A small image inpainting model, trained from scratch.
Training: adamw at rate 0.0019, 11300 steps.
Rows from block 10, named by matrix and row number. Rows with one number belong to one channel. Each number is 200 + 40 x the weight over the matrix's rms, rounded and kept within 0 to 999. All counts start at 0.
# convs1: first pointwise conv (model.mid.1.convs.1.weight, 192x192x1x1), inputs 0-63
# convs3: second pointwise conv (model.mid.1.convs.3.weight, 192x192x1x1, transposed), outputs 0-63
convs1.70,189,199,207,139,157,195,231,270,236,125,228,161,188,205,210,178,213,185,270,183,233,240,201,196,206,183,206,200,177,240,176,223,226,223,212,158,187,234,208,241,269,229,206,198,168,174,223,210,202,275,180,211,135,189,249,178,248,106,140,148,206,165,163,193
convs3.70,206,207,204,193,166,189,213,222,236,239,188,183,211,215,230,189,205,258,186,188,190,247,237,150,201,211,271,174,201,204,168,208,254,215,173,205,173,197,235,233,200,179,202,226,221,197,208,207,180,160,175,215,227,201,172,158,212,188,162,185,264,223,201,262
convs1.71,117,197,199,194,214,121,232,217,231,165,170,323,202,199,230,229,236,120,269,166,238,261,173,215,138,276,190,258,144,219,156,230,239,178,216,206,250,149,176,194,179,110,202,176,173,182,181,228,183,128,142,179,199,173,241,228,234,128,137,171,221,203,161,248
convs3.71,202,184,160,226,177,221,188,170,206,169,308,198,273,133,197,185,178,201,228,243,195,205,193,306,169,218,136,175,229,324,282,216,115,180,204,229,164,227,195,188,161,176,243,217,200,179,70,192,221,175,174,122,143,165,208,287,152,196,238,222,159,250,225,131
convs1.72,247,195,165,150,227,158,186,162,196,209,206,135,217,192,168,193,152,234,264,219,185,160,206,206,169,254,226,209,186,204,252,216,174,175,212,171,238,223,225,203,231,255,163,191,226,150,217,244,245,255,174,221,205,219,230,189,238,206,204,214,238,246,186,205
convs3.72,197,161,233,249,211,194,241,209,194,202,207,179,198,214,234,209,208,201,195,145,250,199,207,194,215,182,197,221,193,185,232,197,172,206,206,195,246,220,235,200,180,220,253,168,220,261,169,215,201,165,200,167,178,195,197,195,196,228,223,205,196,190,200,213
convs1.73,195,181,246,171,180,179,239,268,170,168,183,148,236,237,245,229,192,213,235,256,247,250,214,182,278,162,246,238,219,251,209,156,190,179,210,232,185,176,197,170,227,243,113,157,171,172,162,231,198,197,236,228,151,178,212,196,195,229,197,229,259,211,213,217
convs3.73,236,211,171,194,195,216,224,237,185,230,212,156,188,187,209,211,227,189,190,201,165,158,171,199,214,193,169,211,222,231,182,173,199,215,217,197,186,191,231,175,192,184,179,210,201,207,226,209,203,262,196,157,203,207,186,260,214,172,227,218,231,183,200,183
convs1.74,195,203,147,146,201,237,231,220,141,152,211,330,245,238,210,203,167,225,232,204,215,290,144,185,159,162,156,233,140,143,183,234,191,192,249,239,166,150,164,221,149,140,204,265,221,212,181,245,199,153,221,191,121,194,198,233,188,219,166,196,248,181,266,179
convs3.74,206,245,167,193,195,174,168,229,144,206,142,214,269,242,184,177,193,221,209,219,207,160,213,150,258,184,250,240,167,154,81,210,224,207,171,195,256,174,175,248,265,223,145,144,253,169,256,176,209,233,146,228,244,197,169,118,199,209,172,196,288,195,101,271
convs1.75,236,214,238,191,170,199,196,235,190,306,206,343,215,108,129,138,199,207,226,193,128,238,209,224,160,273,163,186,231,160,211,203,403,306,184,165,249,221,188,186,237,77,164,182,189,177,227,215,213,121,238,274,187,199,202,238,185,154,178,256,176,216,285,238
convs3.75,160,255,198,226,233,180,209,334,177,249,80,248,244,257,252,200,213,158,182,189,174,210,182,117,267,147,308,210,199,31,68,195,287,198,122,248,212,201,158,187,267,281,254,196,215,181,344,152,192,180,210,240,231,207,200,67,212,189,137,175,321,162,74,288
convs1.76,193,203,115,177,176,223,198,181,208,211,254,189,152,162,229,212,244,142,200,205,199,203,220,176,174,177,151,208,150,209,210,241,233,243,229,141,223,207,214,271,143,153,193,252,202,139,181,260,205,222,156,207,200,201,237,224,175,165,144,193,188,200,219,203
convs3.76,160,183,182,205,212,183,206,234,213,234,224,188,180,184,237,228,254,197,226,198,209,152,201,205,190,198,187,162,228,175,181,194,222,205,172,228,207,167,225,186,158,209,171,233,230,214,177,198,211,243,196,172,178,198,196,200,224,191,198,191,174,189,197,117
convs1.77,172,233,193,198,255,216,159,217,150,128,199,182,165,138,232,149,251,185,150,206,182,128,179,199,269,212,230,164,250,232,203,304,199,206,164,191,270,167,243,181,181,183,207,216,204,190,201,250,207,227,185,216,201,289,221,172,204,261,183,200,159,167,207,149
convs3.77,229,163,218,175,221,205,155,175,192,220,211,240,233,241,178,248,198,206,249,169,195,163,206,172,192,205,164,185,168,185,228,201,193,208,201,211,212,209,215,225,183,216,227,228,223,196,173,158,213,203,154,192,220,173,244,164,225,215,169,172,225,186,200,234
convs1.78,257,167,104,265,198,252,212,211,221,166,175,192,107,189,189,234,244,188,202,194,191,194,214,232,179,209,182,203,177,259,213,222,165,229,168,196,198,141,231,177,234,272,173,243,207,174,163,221,244,194,201,234,164,165,175,244,203,226,186,199,170,204,166,181
convs3.78,160,213,232,218,132,232,241,251,189,166,268,236,222,213,210,192,200,202,173,167,201,175,198,194,207,232,207,154,191,158,205,235,178,169,194,204,170,175,204,219,200,214,151,225,212,182,173,174,191,224,216,180,216,236,183,195,168,178,191,236,203,190,203,203
convs1.79,140,226,175,170,221,171,196,182,223,148,204,191,223,150,264,217,156,247,253,191,184,233,211,150,164,252,168,256,239,209,185,186,238,168,238,208,198,205,218,214,186,276,233,235,112,200,219,243,226,178,159,226,150,153,133,193,253,236,185,207,205,195,245,196
convs3.79,169,174,174,155,231,205,188,187,188,222,236,215,192,213,225,179,216,224,238,215,226,185,177,173,130,225,126,217,168,245,199,194,212,201,210,188,170,182,183,224,194,177,162,160,166,155,194,169,165,191,189,182,219,192,184,202,216,208,223,194,166,213,242,158
convs1.80,231,159,209,226,225,251,206,233,183,229,229,215,138,180,231,193,235,184,175,251,239,167,225,165,214,247,162,229,172,159,234,178,198,225,222,208,223,170,230,223,164,237,194,239,195,175,198,145,182,215,175,178,229,145,156,190,204,249,184,252,203,162,215,180
convs3.80,180,218,182,194,172,207,145,181,210,168,194,156,219,167,209,182,188,246,215,209,199,192,229,176,209,201,208,217,215,190,226,203,152,219,179,179,199,212,178,143,212,196,211,202,199,188,142,208,185,182,206,175,214,198,127,151,201,217,235,250,199,211,189,184
convs1.81,224,214,197,223,184,164,201,172,155,246,215,158,199,156,268,252,189,218,224,209,133,168,221,121,235,158,154,188,192,206,166,271,252,235,185,220,215,195,222,161,223,248,198,167,195,229,184,223,172,242,178,193,216,146,175,218,171,153,222,181,149,210,193,213
convs3.81,253,209,198,178,173,183,214,191,179,218,202,193,150,194,178,199,212,205,218,200,210,196,220,188,197,178,216,211,212,206,202,223,150,147,193,243,192,229,178,199,176,168,197,242,198,193,205,180,165,209,208,211,223,197,200,234,195,187,230,247,227,192,250,202
convs1.82,219,267,238,246,150,250,234,210,198,238,166,161,164,172,210,179,196,235,263,197,199,149,228,175,176,247,184,180,205,227,168,185,189,183,243,225,188,141,204,257,167,269,198,169,242,142,197,222,231,228,200,226,236,214,143,201,257,199,219,209,163,204,183,200
convs3.82,159,198,184,163,206,210,209,209,250,204,206,212,194,169,156,236,219,216,166,167,190,224,180,203,256,241,188,218,172,198,161,167,213,190,207,186,223,201,215,180,206,227,189,175,160,196,162,195,239,140,203,213,199,187,158,143,229,186,181,204,200,221,213,215
convs1.83,215,169,212,222,212,161,170,253,241,200,194,179,169,205,178,247,198,241,257,236,160,220,234,237,228,188,210,240,185,213,202,249,192,243,195,168,172,260,155,240,174,271,226,194,216,175,223,193,256,248,184,207,204,236,212,143,240,199,211,222,197,149,229,160
convs3.83,183,201,202,193,184,210,168,173,209,199,218,200,153,175,262,211,234,161,190,178,219,175,166,213,215,232,180,185,234,196,204,175,185,230,200,206,206,260,180,158,230,202,251,230,216,172,201,199,184,182,204,222,188,222,201,224,214,215,218,183,166,193,185,194
convs1.84,277,179,241,142,219,189,197,214,283,138,211,181,164,238,174,208,128,245,267,207,220,205,161,201,212,133,214,214,201,176,253,212,210,205,227,206,196,172,259,127,244,237,193,159,206,206,137,195,241,181,230,224,224,206,264,164,123,186,186,182,252,165,200,240
convs3.84,213,236,217,174,233,200,208,212,183,224,180,207,159,205,228,211,220,201,191,208,184,182,154,215,234,228,224,186,183,228,126,158,230,230,203,225,277,198,218,181,215,195,157,219,199,203,209,193,181,197,142,176,142,224,179,170,244,189,198,219,201,202,197,201
convs1.85,189,304,263,362,67,213,215,326,169,352,212,718,451,0,0,222,283,212,228,150,177,266,174,208,0,234,159,149,264,216,227,183,756,394,76,80,430,271,72,66,314,0,123,244,68,196,157,243,79,0,192,397,158,161,96,194,170,25,111,167,248,178,211,233
convs3.85,121,221,126,299,230,145,206,415,131,260,0,324,255,371,325,130,220,190,44,125,97,143,108,0,477,86,608,357,231,0,0,193,472,334,203,232,256,175,231,231,457,388,123,45,230,102,573,198,257,233,198,310,254,296,212,0,284,260,108,118,540,134,0,503
convs1.86,215,153,223,207,199,225,231,190,225,215,191,183,171,176,210,198,192,147,254,221,170,186,210,223,208,196,165,215,139,210,182,148,228,126,272,98,210,175,151,188,190,225,165,177,224,249,154,177,245,244,174,200,254,222,151,135,196,224,222,165,181,222,261,253
convs3.86,209,230,242,226,204,207,203,198,185,194,163,177,183,180,193,174,192,194,200,241,217,226,189,148,173,206,169,211,180,238,215,218,149,191,200,267,265,221,211,176,183,187,203,220,216,237,207,208,223,235,191,191,235,208,240,177,209,198,161,210,194,204,198,221
convs1.87,159,202,176,200,202,197,234,183,206,160,204,225,141,180,283,275,209,282,143,186,210,183,183,151,237,158,222,148,231,177,231,196,248,169,253,206,176,209,217,147,217,205,154,184,218,169,212,209,224,177,279,193,254,209,301,216,201,198,173,161,256,204,238,222
convs3.87,222,181,156,210,239,198,235,199,228,215,255,177,176,191,141,190,247,224,241,189,238,188,174,242,177,192,166,203,206,276,249,225,151,153,213,201,236,157,180,199,173,185,212,184,203,193,187,225,209,205,178,194,176,204,156,221,158,204,180,170,139,175,202,202
convs1.88,236,177,218,189,179,218,206,144,188,146,164,187,143,282,220,204,243,287,221,160,166,226,211,223,182,177,163,210,207,196,186,234,153,196,243,246,216,216,169,179,218,265,194,201,138,191,188,214,222,220,186,177,173,213,218,198,279,175,238,223,179,228,221,254
convs3.88,181,220,208,169,179,196,197,200,179,193,227,220,199,215,201,284,246,199,229,200,182,253,221,171,154,198,147,216,228,220,206,260,194,195,199,200,196,193,188,182,201,188,186,239,194,149,200,231,208,250,199,211,208,210,228,224,192,192,208,225,182,227,195,199
convs1.89,264,177,232,171,212,248,193,201,156,154,214,207,133,174,255,233,178,184,253,201,210,213,156,148,245,229,138,192,161,249,175,205,188,159,191,235,220,153,207,200,164,216,152,205,115,211,175,241,286,181,266,207,213,194,215,141,192,197,128,152,299,191,232,169
convs3.89,183,207,223,204,209,231,178,229,193,197,192,239,195,198,223,199,239,193,247,208,168,183,207,177,187,254,208,185,199,166,176,207,201,197,212,220,221,202,205,183,185,185,176,176,210,207,188,190,233,204,156,192,190,190,200,204,219,214,223,181,228,216,197,242
convs1.90,196,222,260,170,225,226,205,115,147,188,164,153,145,187,170,189,226,124,176,152,192,249,175,116,171,187,177,188,242,194,209,185,195,203,176,179,177,210,216,169,256,220,186,139,124,222,173,185,243,235,256,212,247,195,202,235,184,254,180,203,192,214,185,193
convs3.90,211,239,219,194,213,213,228,171,184,154,182,215,219,200,211,235,186,197,148,203,188,209,204,149,210,213,173,231,228,170,215,226,191,185,154,163,186,266,222,204,218,191,216,232,183,203,196,168,198,199,232,187,172,169,240,183,227,239,195,203,232,223,221,198
convs1.91,144,227,228,191,249,200,171,150,195,274,137,188,184,150,225,194,228,204,181,169,214,241,222,168,228,217,191,223,177,190,215,226,176,146,178,180,226,224,204,222,253,255,209,159,193,188,244,187,224,265,171,209,210,225,191,202,184,198,212,252,163,231,208,219
convs3.91,184,189,213,185,226,187,215,223,196,213,215,210,210,156,236,221,190,139,195,192,159,179,177,182,175,246,227,189,230,219,187,193,233,231,214,213,181,208,210,196,187,207,272,197,191,157,177,225,220,227,192,211,206,240,221,223,180,221,229,186,167,194,219,219
convs1.92,175,185,197,195,212,172,225,238,207,149,188,156,207,170,197,212,199,280,243,159,193,182,170,272,186,219,217,179,227,271,184,231,171,245,142,190,195,141,200,220,173,246,235,165,182,178,227,187,256,208,228,151,172,172,192,190,128,209,262,144,188,210,190,190
convs3.92,226,226,237,200,215,186,184,154,176,219,222,212,179,206,159,173,250,174,203,219,223,206,202,242,201,164,187,220,144,200,247,211,180,184,196,212,174,207,210,164,204,154,214,235,233,200,200,199,214,191,195,190,211,191,214,189,189,237,205,233,230,183,208,171
convs1.93,215,264,162,193,235,231,157,224,177,192,206,214,177,177,213,227,177,230,223,214,178,224,275,181,198,274,146,194,187,189,170,216,174,210,201,133,245,217,214,178,251,255,225,222,177,239,155,248,281,212,131,217,231,177,171,207,187,249,203,190,201,168,246,240
convs3.93,210,202,222,215,193,244,191,177,138,237,210,233,187,151,203,238,238,180,228,195,250,182,248,210,148,221,160,183,209,218,209,172,236,167,203,176,191,210,172,179,202,160,234,202,154,225,197,197,176,188,195,196,220,196,202,193,241,208,205,213,228,200,237,187
convs1.94,156,230,222,201,107,101,231,224,198,189,274,322,175,168,101,214,158,201,225,156,184,203,227,162,128,212,223,194,245,176,210,169,297,263,257,206,164,207,143,148,137,112,179,216,158,230,255,182,181,139,188,282,191,206,230,256,161,146,156,208,142,221,140,221
convs3.94,203,141,190,226,153,184,226,242,199,210,91,240,237,242,223,178,214,193,162,165,183,192,219,104,317,200,315,242,181,93,99,196,290,226,228,191,170,213,194,186,334,291,180,138,176,185,336,162,216,235,155,249,207,224,184,99,228,213,151,190,300,168,135,286
convs1.95,177,192,173,236,235,227,140,170,192,209,245,165,190,211,177,198,193,156,212,233,193,220,168,134,185,170,186,230,138,210,193,207,174,211,201,224,156,208,153,151,201,232,210,227,177,184,174,177,230,234,230,160,249,228,226,202,251,229,224,186,212,188,256,206
convs3.95,207,203,212,197,191,217,209,235,180,190,158,240,186,170,166,174,184,189,188,206,253,211,165,207,221,196,217,195,213,234,196,239,162,177,198,239,191,187,190,199,204,206,206,228,166,215,199,184,185,235,189,234,229,211,213,237,191,229,227,165,173,195,197,174
convs1.96,195,225,155,271,188,226,182,127,208,238,190,207,209,213,264,140,249,172,205,179,202,185,248,218,212,236,237,237,197,203,200,159,158,234,198,129,207,202,193,200,212,217,189,205,155,210,199,245,226,207,241,176,195,217,200,202,246,258,273,204,241,214,178,240
convs3.96,177,230,249,202,174,183,209,164,169,181,219,189,173,225,219,217,186,183,246,210,179,201,189,169,197,189,176,190,202,217,184,206,169,172,263,191,253,170,143,218,172,193,213,221,230,197,187,210,155,203,237,170,243,184,222,223,218,203,202,190,222,206,199,213
convs1.97,192,202,164,158,191,190,243,149,164,246,210,166,195,207,209,205,180,234,144,202,198,237,216,220,225,224,192,204,158,232,191,267,234,211,219,259,140,188,229,195,257,244,168,186,213,195,218,163,215,217,158,251,125,174,128,189,183,181,263,196,191,211,199,248
convs3.97,175,224,178,222,150,189,198,182,194,203,214,224,205,133,249,176,218,183,244,143,220,226,173,203,226,181,169,202,179,205,154,211,213,205,253,184,230,203,173,223,174,222,236,185,141,224,198,176,220,224,174,196,219,231,208,203,171,179,225,175,193,217,191,199
convs1.98,154,253,176,207,170,182,216,263,250,247,160,189,221,181,178,167,191,187,171,162,202,220,214,179,206,185,189,191,208,245,169,178,181,228,277,191,217,216,153,231,215,275,183,244,216,243,193,183,129,239,187,249,195,171,207,254,161,209,227,229,242,164,198,165
convs3.98,204,200,189,187,142,210,165,259,155,219,158,202,213,206,209,190,217,136,196,216,174,183,166,220,262,204,223,195,180,152,142,222,180,209,182,203,243,200,218,200,225,193,218,194,192,192,236,242,187,179,200,200,209,240,234,124,214,238,204,218,239,170,215,191
convs1.99,196,173,229,227,181,177,188,163,161,155,193,219,254,245,196,201,196,186,163,228,174,181,172,248,189,192,184,224,168,239,219,195,145,190,189,248,185,198,275,170,192,203,156,129,282,230,214,195,165,212,181,141,202,198,211,161,222,187,218,155,117,147,167,197
convs3.99,184,169,190,188,191,199,215,206,203,180,208,177,215,189,234,189,215,218,165,203,225,233,198,229,185,246,168,197,170,224,234,174,199,202,224,226,215,221,235,204,193,220,143,189,179,197,195,232,200,209,181,182,233,177,208,202,173,183,209,197,242,227,158,195
convs1.100,178,238,164,164,237,208,183,155,217,199,250,247,160,195,209,161,215,219,190,227,189,237,204,223,201,227,212,179,209,194,189,239,204,195,176,158,213,203,270,229,243,207,193,195,219,191,219,157,245,208,197,207,220,178,227,197,251,141,214,166,151,178,155,199
convs3.100,187,201,154,194,198,226,189,224,223,173,176,231,210,210,233,161,232,166,194,237,249,189,203,210,227,177,245,155,194,216,144,203,168,177,209,209,220,197,206,222,222,203,196,197,202,180,260,189,208,199,175,217,172,201,177,163,189,208,198,216,237,229,192,227
convs1.101,222,242,202,187,277,218,212,141,165,154,173,155,227,206,196,199,270,146,218,168,220,218,185,217,214,195,213,146,174,164,208,180,202,207,166,149,232,202,171,155,259,242,181,167,201,195,130,201,205,236,219,160,178,190,175,206,178,133,156,206,231,150,194,244
convs3.101,157,190,193,192,239,223,178,222,230,215,200,213,217,199,180,183,212,217,176,218,239,197,238,192,235,203,216,207,196,137,203,241,188,149,175,224,226,163,201,234,208,170,196,180,255,218,198,227,196,140,189,206,209,206,188,217,193,219,221,159,223,175,206,253
convs1.102,215,173,200,164,188,189,174,178,210,217,204,155,192,241,180,171,233,154,209,200,247,182,201,191,191,201,237,193,207,244,186,185,184,253,178,213,162,195,208,205,136,196,169,223,204,197,183,165,235,210,237,219,180,168,197,165,178,172,205,214,152,195,198,238
convs3.102,204,205,181,216,192,197,196,204,228,208,202,207,198,228,172,181,226,186,182,214,197,261,269,183,179,186,201,199,179,200,217,258,171,208,165,166,259,192,181,208,192,149,193,185,174,215,226,172,196,185,163,176,202,186,141,194,153,245,179,188,188,214,212,185
convs1.103,265,220,206,192,212,174,139,222,194,227,216,221,151,198,206,165,176,177,204,213,157,212,156,152,224,240,200,164,168,194,230,215,232,232,157,171,156,158,234,217,201,217,140,236,178,166,212,165,238,228,256,178,186,238,197,230,223,227,150,208,167,193,214,225
convs3.103,154,201,220,173,142,195,191,180,216,227,156,191,224,211,175,184,162,216,192,235,183,213,223,241,224,204,135,183,211,150,178,216,192,177,200,166,186,200,214,243,188,184,197,177,191,218,220,174,201,164,153,202,168,236,165,212,203,218,166,203,195,224,175,179
convs1.104,219,199,233,182,225,125,184,275,214,180,166,173,183,227,198,158,198,200,224,228,158,163,241,154,230,148,187,219,229,239,215,241,189,196,186,168,213,233,149,164,144,230,187,260,189,239,137,248,185,233,231,165,252,187,216,195,201,204,214,175,145,212,210,165
convs3.104,201,208,185,174,212,216,159,200,223,230,187,176,199,229,187,193,239,197,186,227,201,208,225,192,221,167,242,247,177,162,208,198,244,233,218,187,213,201,168,196,238,167,189,186,244,198,217,215,180,220,189,205,203,246,158,180,158,211,205,177,202,185,157,261
convs1.105,227,192,163,205,209,198,202,226,220,177,203,179,130,193,255,215,213,179,246,234,228,213,193,180,202,212,186,190,187,152,223,215,236,150,178,175,147,174,138,257,219,218,141,163,264,251,163,226,233,206,211,157,231,195,166,227,197,180,223,239,212,168,218,218
convs3.105,190,188,176,181,203,172,206,207,209,213,177,212,194,159,206,206,164,230,215,223,170,175,230,204,175,214,201,207,184,222,178,162,188,183,223,179,208,215,185,175,198,176,195,217,263,202,172,208,181,221,200,213,185,148,213,212,205,146,236,221,240,202,184,201
convs1.106,241,264,204,189,168,212,180,196,207,174,222,173,187,92,203,156,177,232,235,146,135,178,222,199,195,179,285,148,152,95,201,175,186,213,266,231,231,229,119,147,222,242,174,192,189,229,218,201,178,199,255,232,157,197,253,229,227,93,251,144,231,245,183,249
convs3.106,206,216,248,193,217,181,186,178,187,216,238,166,161,177,151,215,191,192,213,205,248,215,212,232,159,224,155,182,192,271,247,178,147,140,209,256,150,210,186,239,157,200,202,164,207,223,148,169,200,182,184,190,210,170,190,248,181,196,263,209,103,229,262,174
convs1.107,183,154,232,285,234,184,181,163,143,242,206,164,206,215,167,219,182,188,198,191,208,217,194,172,231,240,163,180,160,239,202,234,176,200,192,214,185,194,230,243,206,269,157,210,240,188,215,190,192,239,171,237,198,172,226,226,202,218,181,241,199,217,218,251
convs3.107,163,203,202,190,205,189,210,221,226,205,197,212,197,241,185,203,205,219,223,255,238,164,229,214,163,183,172,221,165,212,181,220,171,161,161,201,180,184,167,189,194,186,191,260,209,195,173,204,208,197,188,195,188,194,221,205,201,185,181,233,191,162,189,177
convs1.108,161,196,171,175,244,217,243,203,166,183,167,172,176,235,184,225,157,284,170,248,158,151,214,179,235,226,231,181,180,182,203,268,168,202,153,153,247,189,180,206,199,225,235,184,239,180,296,224,257,187,176,245,186,203,173,169,182,174,205,207,123,211,218,216
convs3.108,201,209,206,184,202,229,214,152,202,190,229,181,158,172,211,207,229,308,185,233,224,239,219,197,188,194,172,140,194,238,263,205,232,200,206,192,172,248,189,152,177,243,245,186,189,268,173,197,180,194,240,193,188,211,217,201,196,167,174,218,202,213,220,199
convs1.109,229,255,180,208,237,185,140,184,202,235,184,226,222,196,208,150,187,174,191,172,189,200,194,228,248,220,175,262,155,224,272,224,204,161,214,165,178,211,216,175,194,195,235,216,268,217,187,201,253,203,186,164,234,178,175,174,196,226,263,177,180,136,234,179
convs3.109,188,209,187,227,167,194,222,204,234,169,193,221,249,200,216,220,180,175,229,182,179,166,202,173,199,228,222,193,252,203,173,219,218,198,211,150,224,186,191,194,161,204,202,177,158,175,193,161,190,214,218,219,188,250,175,169,239,248,191,206,192,121,186,224
convs1.110,191,213,199,204,185,201,236,191,153,150,203,166,233,172,204,147,135,202,138,195,205,256,252,207,197,161,248,213,164,175,240,206,186,193,194,211,197,201,250,177,165,210,184,184,116,231,206,218,205,224,239,150,225,234,168,236,139,105,181,226,189,293,142,183
convs3.110,221,221,177,200,188,186,231,174,186,217,246,206,213,205,198,230,159,176,211,203,235,215,184,209,218,169,231,255,157,175,228,191,252,208,218,163,169,188,170,229,205,217,228,188,177,164,229,214,225,186,196,197,191,205,196,205,216,218,147,190,195,180,217,185
convs1.111,187,206,214,174,219,180,187,260,181,210,236,192,242,188,229,245,157,252,160,201,273,164,177,166,219,228,180,212,150,201,185,193,198,221,209,124,247,175,161,266,193,256,180,215,239,237,198,204,161,219,245,238,226,227,146,155,181,172,242,193,220,174,166,209
convs3.111,174,170,225,207,215,165,228,164,177,197,154,181,215,212,224,216,184,203,145,219,218,214,199,172,233,220,176,203,150,199,179,175,188,185,206,197,222,187,157,183,195,229,206,192,224,186,199,222,183,189,208,242,228,185,173,167,231,242,213,213,228,198,188,240
convs1.112,189,146,263,197,222,127,234,178,203,198,203,176,182,255,162,142,145,194,170,201,197,177,248,194,194,184,250,198,231,188,206,212,99,217,149,175,222,203,135,210,187,212,204,183,238,175,166,179,237,229,226,211,164,218,173,177,222,229,177,246,194,239,265,177
convs3.112,231,208,197,209,212,216,211,258,220,250,190,195,186,162,212,199,252,233,240,206,210,209,208,192,229,202,238,235,219,193,211,235,181,148,176,185,178,240,179,188,172,199,186,221,219,165,170,180,180,227,233,244,221,172,171,183,192,230,241,216,217,214,208,222
convs1.113,163,192,201,208,218,186,161,289,148,222,192,130,205,196,181,182,149,182,191,256,225,169,204,240,225,165,177,224,193,199,213,184,195,171,176,189,250,104,209,198,263,189,217,180,184,192,192,233,154,162,187,185,189,178,243,231,163,200,130,199,170,191,221,187
convs3.113,182,194,209,137,242,158,190,209,234,199,190,154,168,164,215,254,141,220,241,184,208,223,208,190,225,212,200,196,160,237,184,149,202,217,184,212,192,204,190,216,159,225,188,208,176,236,213,254,201,196,186,199,137,186,185,187,243,195,177,187,185,184,206,219
convs1.114,244,196,218,195,234,192,204,192,166,148,204,190,173,193,150,173,204,217,194,225,246,211,166,244,201,223,207,181,234,142,208,176,281,132,144,140,212,278,236,149,248,238,191,211,148,156,207,190,208,223,250,213,225,185,210,215,226,165,195,175,209,88,210,177
convs3.114,175,191,179,168,204,264,219,181,161,244,175,164,231,219,205,214,194,202,187,174,205,168,194,246,137,214,192,220,182,243,187,229,205,217,242,193,165,224,193,214,205,210,198,206,223,234,218,191,213,207,223,194,216,204,188,189,248,220,207,226,185,208,221,222
convs1.115,192,176,179,194,205,181,193,234,249,192,248,157,209,185,175,151,209,189,243,182,221,195,252,206,207,95,121,192,139,216,180,211,164,253,198,201,190,185,239,270,205,192,161,183,202,201,208,160,151,182,226,174,243,188,131,207,156,251,177,208,153,218,178,172
convs3.115,160,209,230,182,206,174,191,214,206,184,167,148,188,186,228,206,200,203,199,193,160,176,179,249,183,188,197,177,228,196,208,169,200,181,241,247,201,209,201,217,158,185,249,230,192,205,204,223,161,183,223,211,177,185,219,201,249,176,227,246,174,153,269,163
convs1.116,216,208,233,164,184,219,191,201,178,185,247,182,204,227,199,232,163,245,215,213,225,194,201,167,243,222,206,211,176,235,185,208,148,196,205,203,210,132,186,173,164,199,199,160,227,203,233,234,207,239,196,225,183,170,180,231,310,195,237,196,213,246,257,204
convs3.116,227,235,196,191,219,228,193,249,234,194,189,198,208,223,222,229,205,202,177,216,175,221,177,177,211,193,237,184,213,209,203,218,211,199,208,183,179,251,244,170,191,223,162,229,245,187,181,227,215,223,215,147,218,197,224,179,196,204,189,203,185,165,200,170
convs1.117,218,187,209,219,256,213,194,194,222,176,138,176,200,187,182,271,138,147,192,179,230,159,147,219,219,213,160,241,233,191,215,160,255,158,194,177,206,229,179,248,219,213,209,192,138,170,190,133,232,224,251,206,184,190,224,164,239,193,269,218,198,141,210,192
convs3.117,139,171,185,220,207,225,200,223,181,158,231,197,211,207,201,193,176,179,214,220,143,169,195,215,215,204,215,192,234,232,216,198,206,123,213,214,205,190,209,227,195,148,195,200,196,168,235,190,222,209,191,197,192,216,235,160,148,226,224,194,184,170,198,190
convs1.118,219,233,371,367,0,130,376,291,175,475,152,680,424,0,0,144,280,205,181,107,250,267,208,232,0,233,203,146,178,212,239,199,855,488,157,112,413,239,133,0,321,0,215,197,117,68,266,250,24,0,102,399,89,173,228,249,116,2,188,142,225,195,212,184
convs3.118,335,141,318,155,134,309,187,0,312,132,603,0,102,9,5,400,161,295,356,348,311,224,336,568,0,365,0,41,272,594,554,276,0,86,156,159,124,270,192,81,0,0,280,318,119,269,0,251,171,191,228,88,114,76,230,608,81,110,349,328,0,264,559,0
convs1.119,189,185,200,136,208,144,207,175,208,247,259,208,134,179,249,136,191,257,180,231,252,200,267,186,204,224,181,259,183,198,238,216,165,208,189,162,181,217,201,142,215,215,217,150,261,243,223,173,182,192,198,231,241,192,183,259,169,241,148,198,165,150,219,172
convs3.119,199,222,202,231,246,170,237,232,203,195,122,182,201,257,191,208,198,198,153,200,179,191,197,146,221,213,225,182,183,202,196,201,217,220,203,249,214,198,235,206,238,208,192,199,195,154,223,202,206,234,183,231,196,200,182,205,198,246,242,189,181,169,195,214
convs1.120,195,238,177,231,214,205,195,194,194,203,217,162,202,186,220,191,218,199,240,228,195,126,239,232,224,234,242,190,239,146,173,197,209,186,208,168,157,221,211,230,188,231,212,222,194,181,149,156,194,262,185,249,150,212,168,199,248,186,245,156,204,174,234,225
convs3.120,202,218,191,170,213,251,192,231,208,206,183,241,199,175,216,220,193,163,182,240,172,178,225,187,226,211,217,193,185,201,215,225,203,211,200,207,201,169,230,193,180,166,178,154,172,219,171,193,215,202,188,178,219,244,216,196,197,180,229,221,197,198,230,207
convs1.121,203,233,148,188,229,223,176,256,225,245,195,142,163,237,191,187,165,188,251,229,215,190,203,220,273,194,247,183,220,173,245,228,207,197,160,195,137,226,204,182,200,203,176,153,212,178,152,218,211,199,160,160,195,145,187,217,180,215,285,232,226,193,185,137
convs3.121,219,207,202,170,183,161,222,181,183,165,163,212,188,200,222,229,178,176,180,200,173,234,186,225,181,180,253,168,194,229,199,229,188,213,216,195,162,155,188,187,196,259,218,247,195,222,195,253,211,241,169,222,168,170,215,209,204,226,226,225,190,199,168,208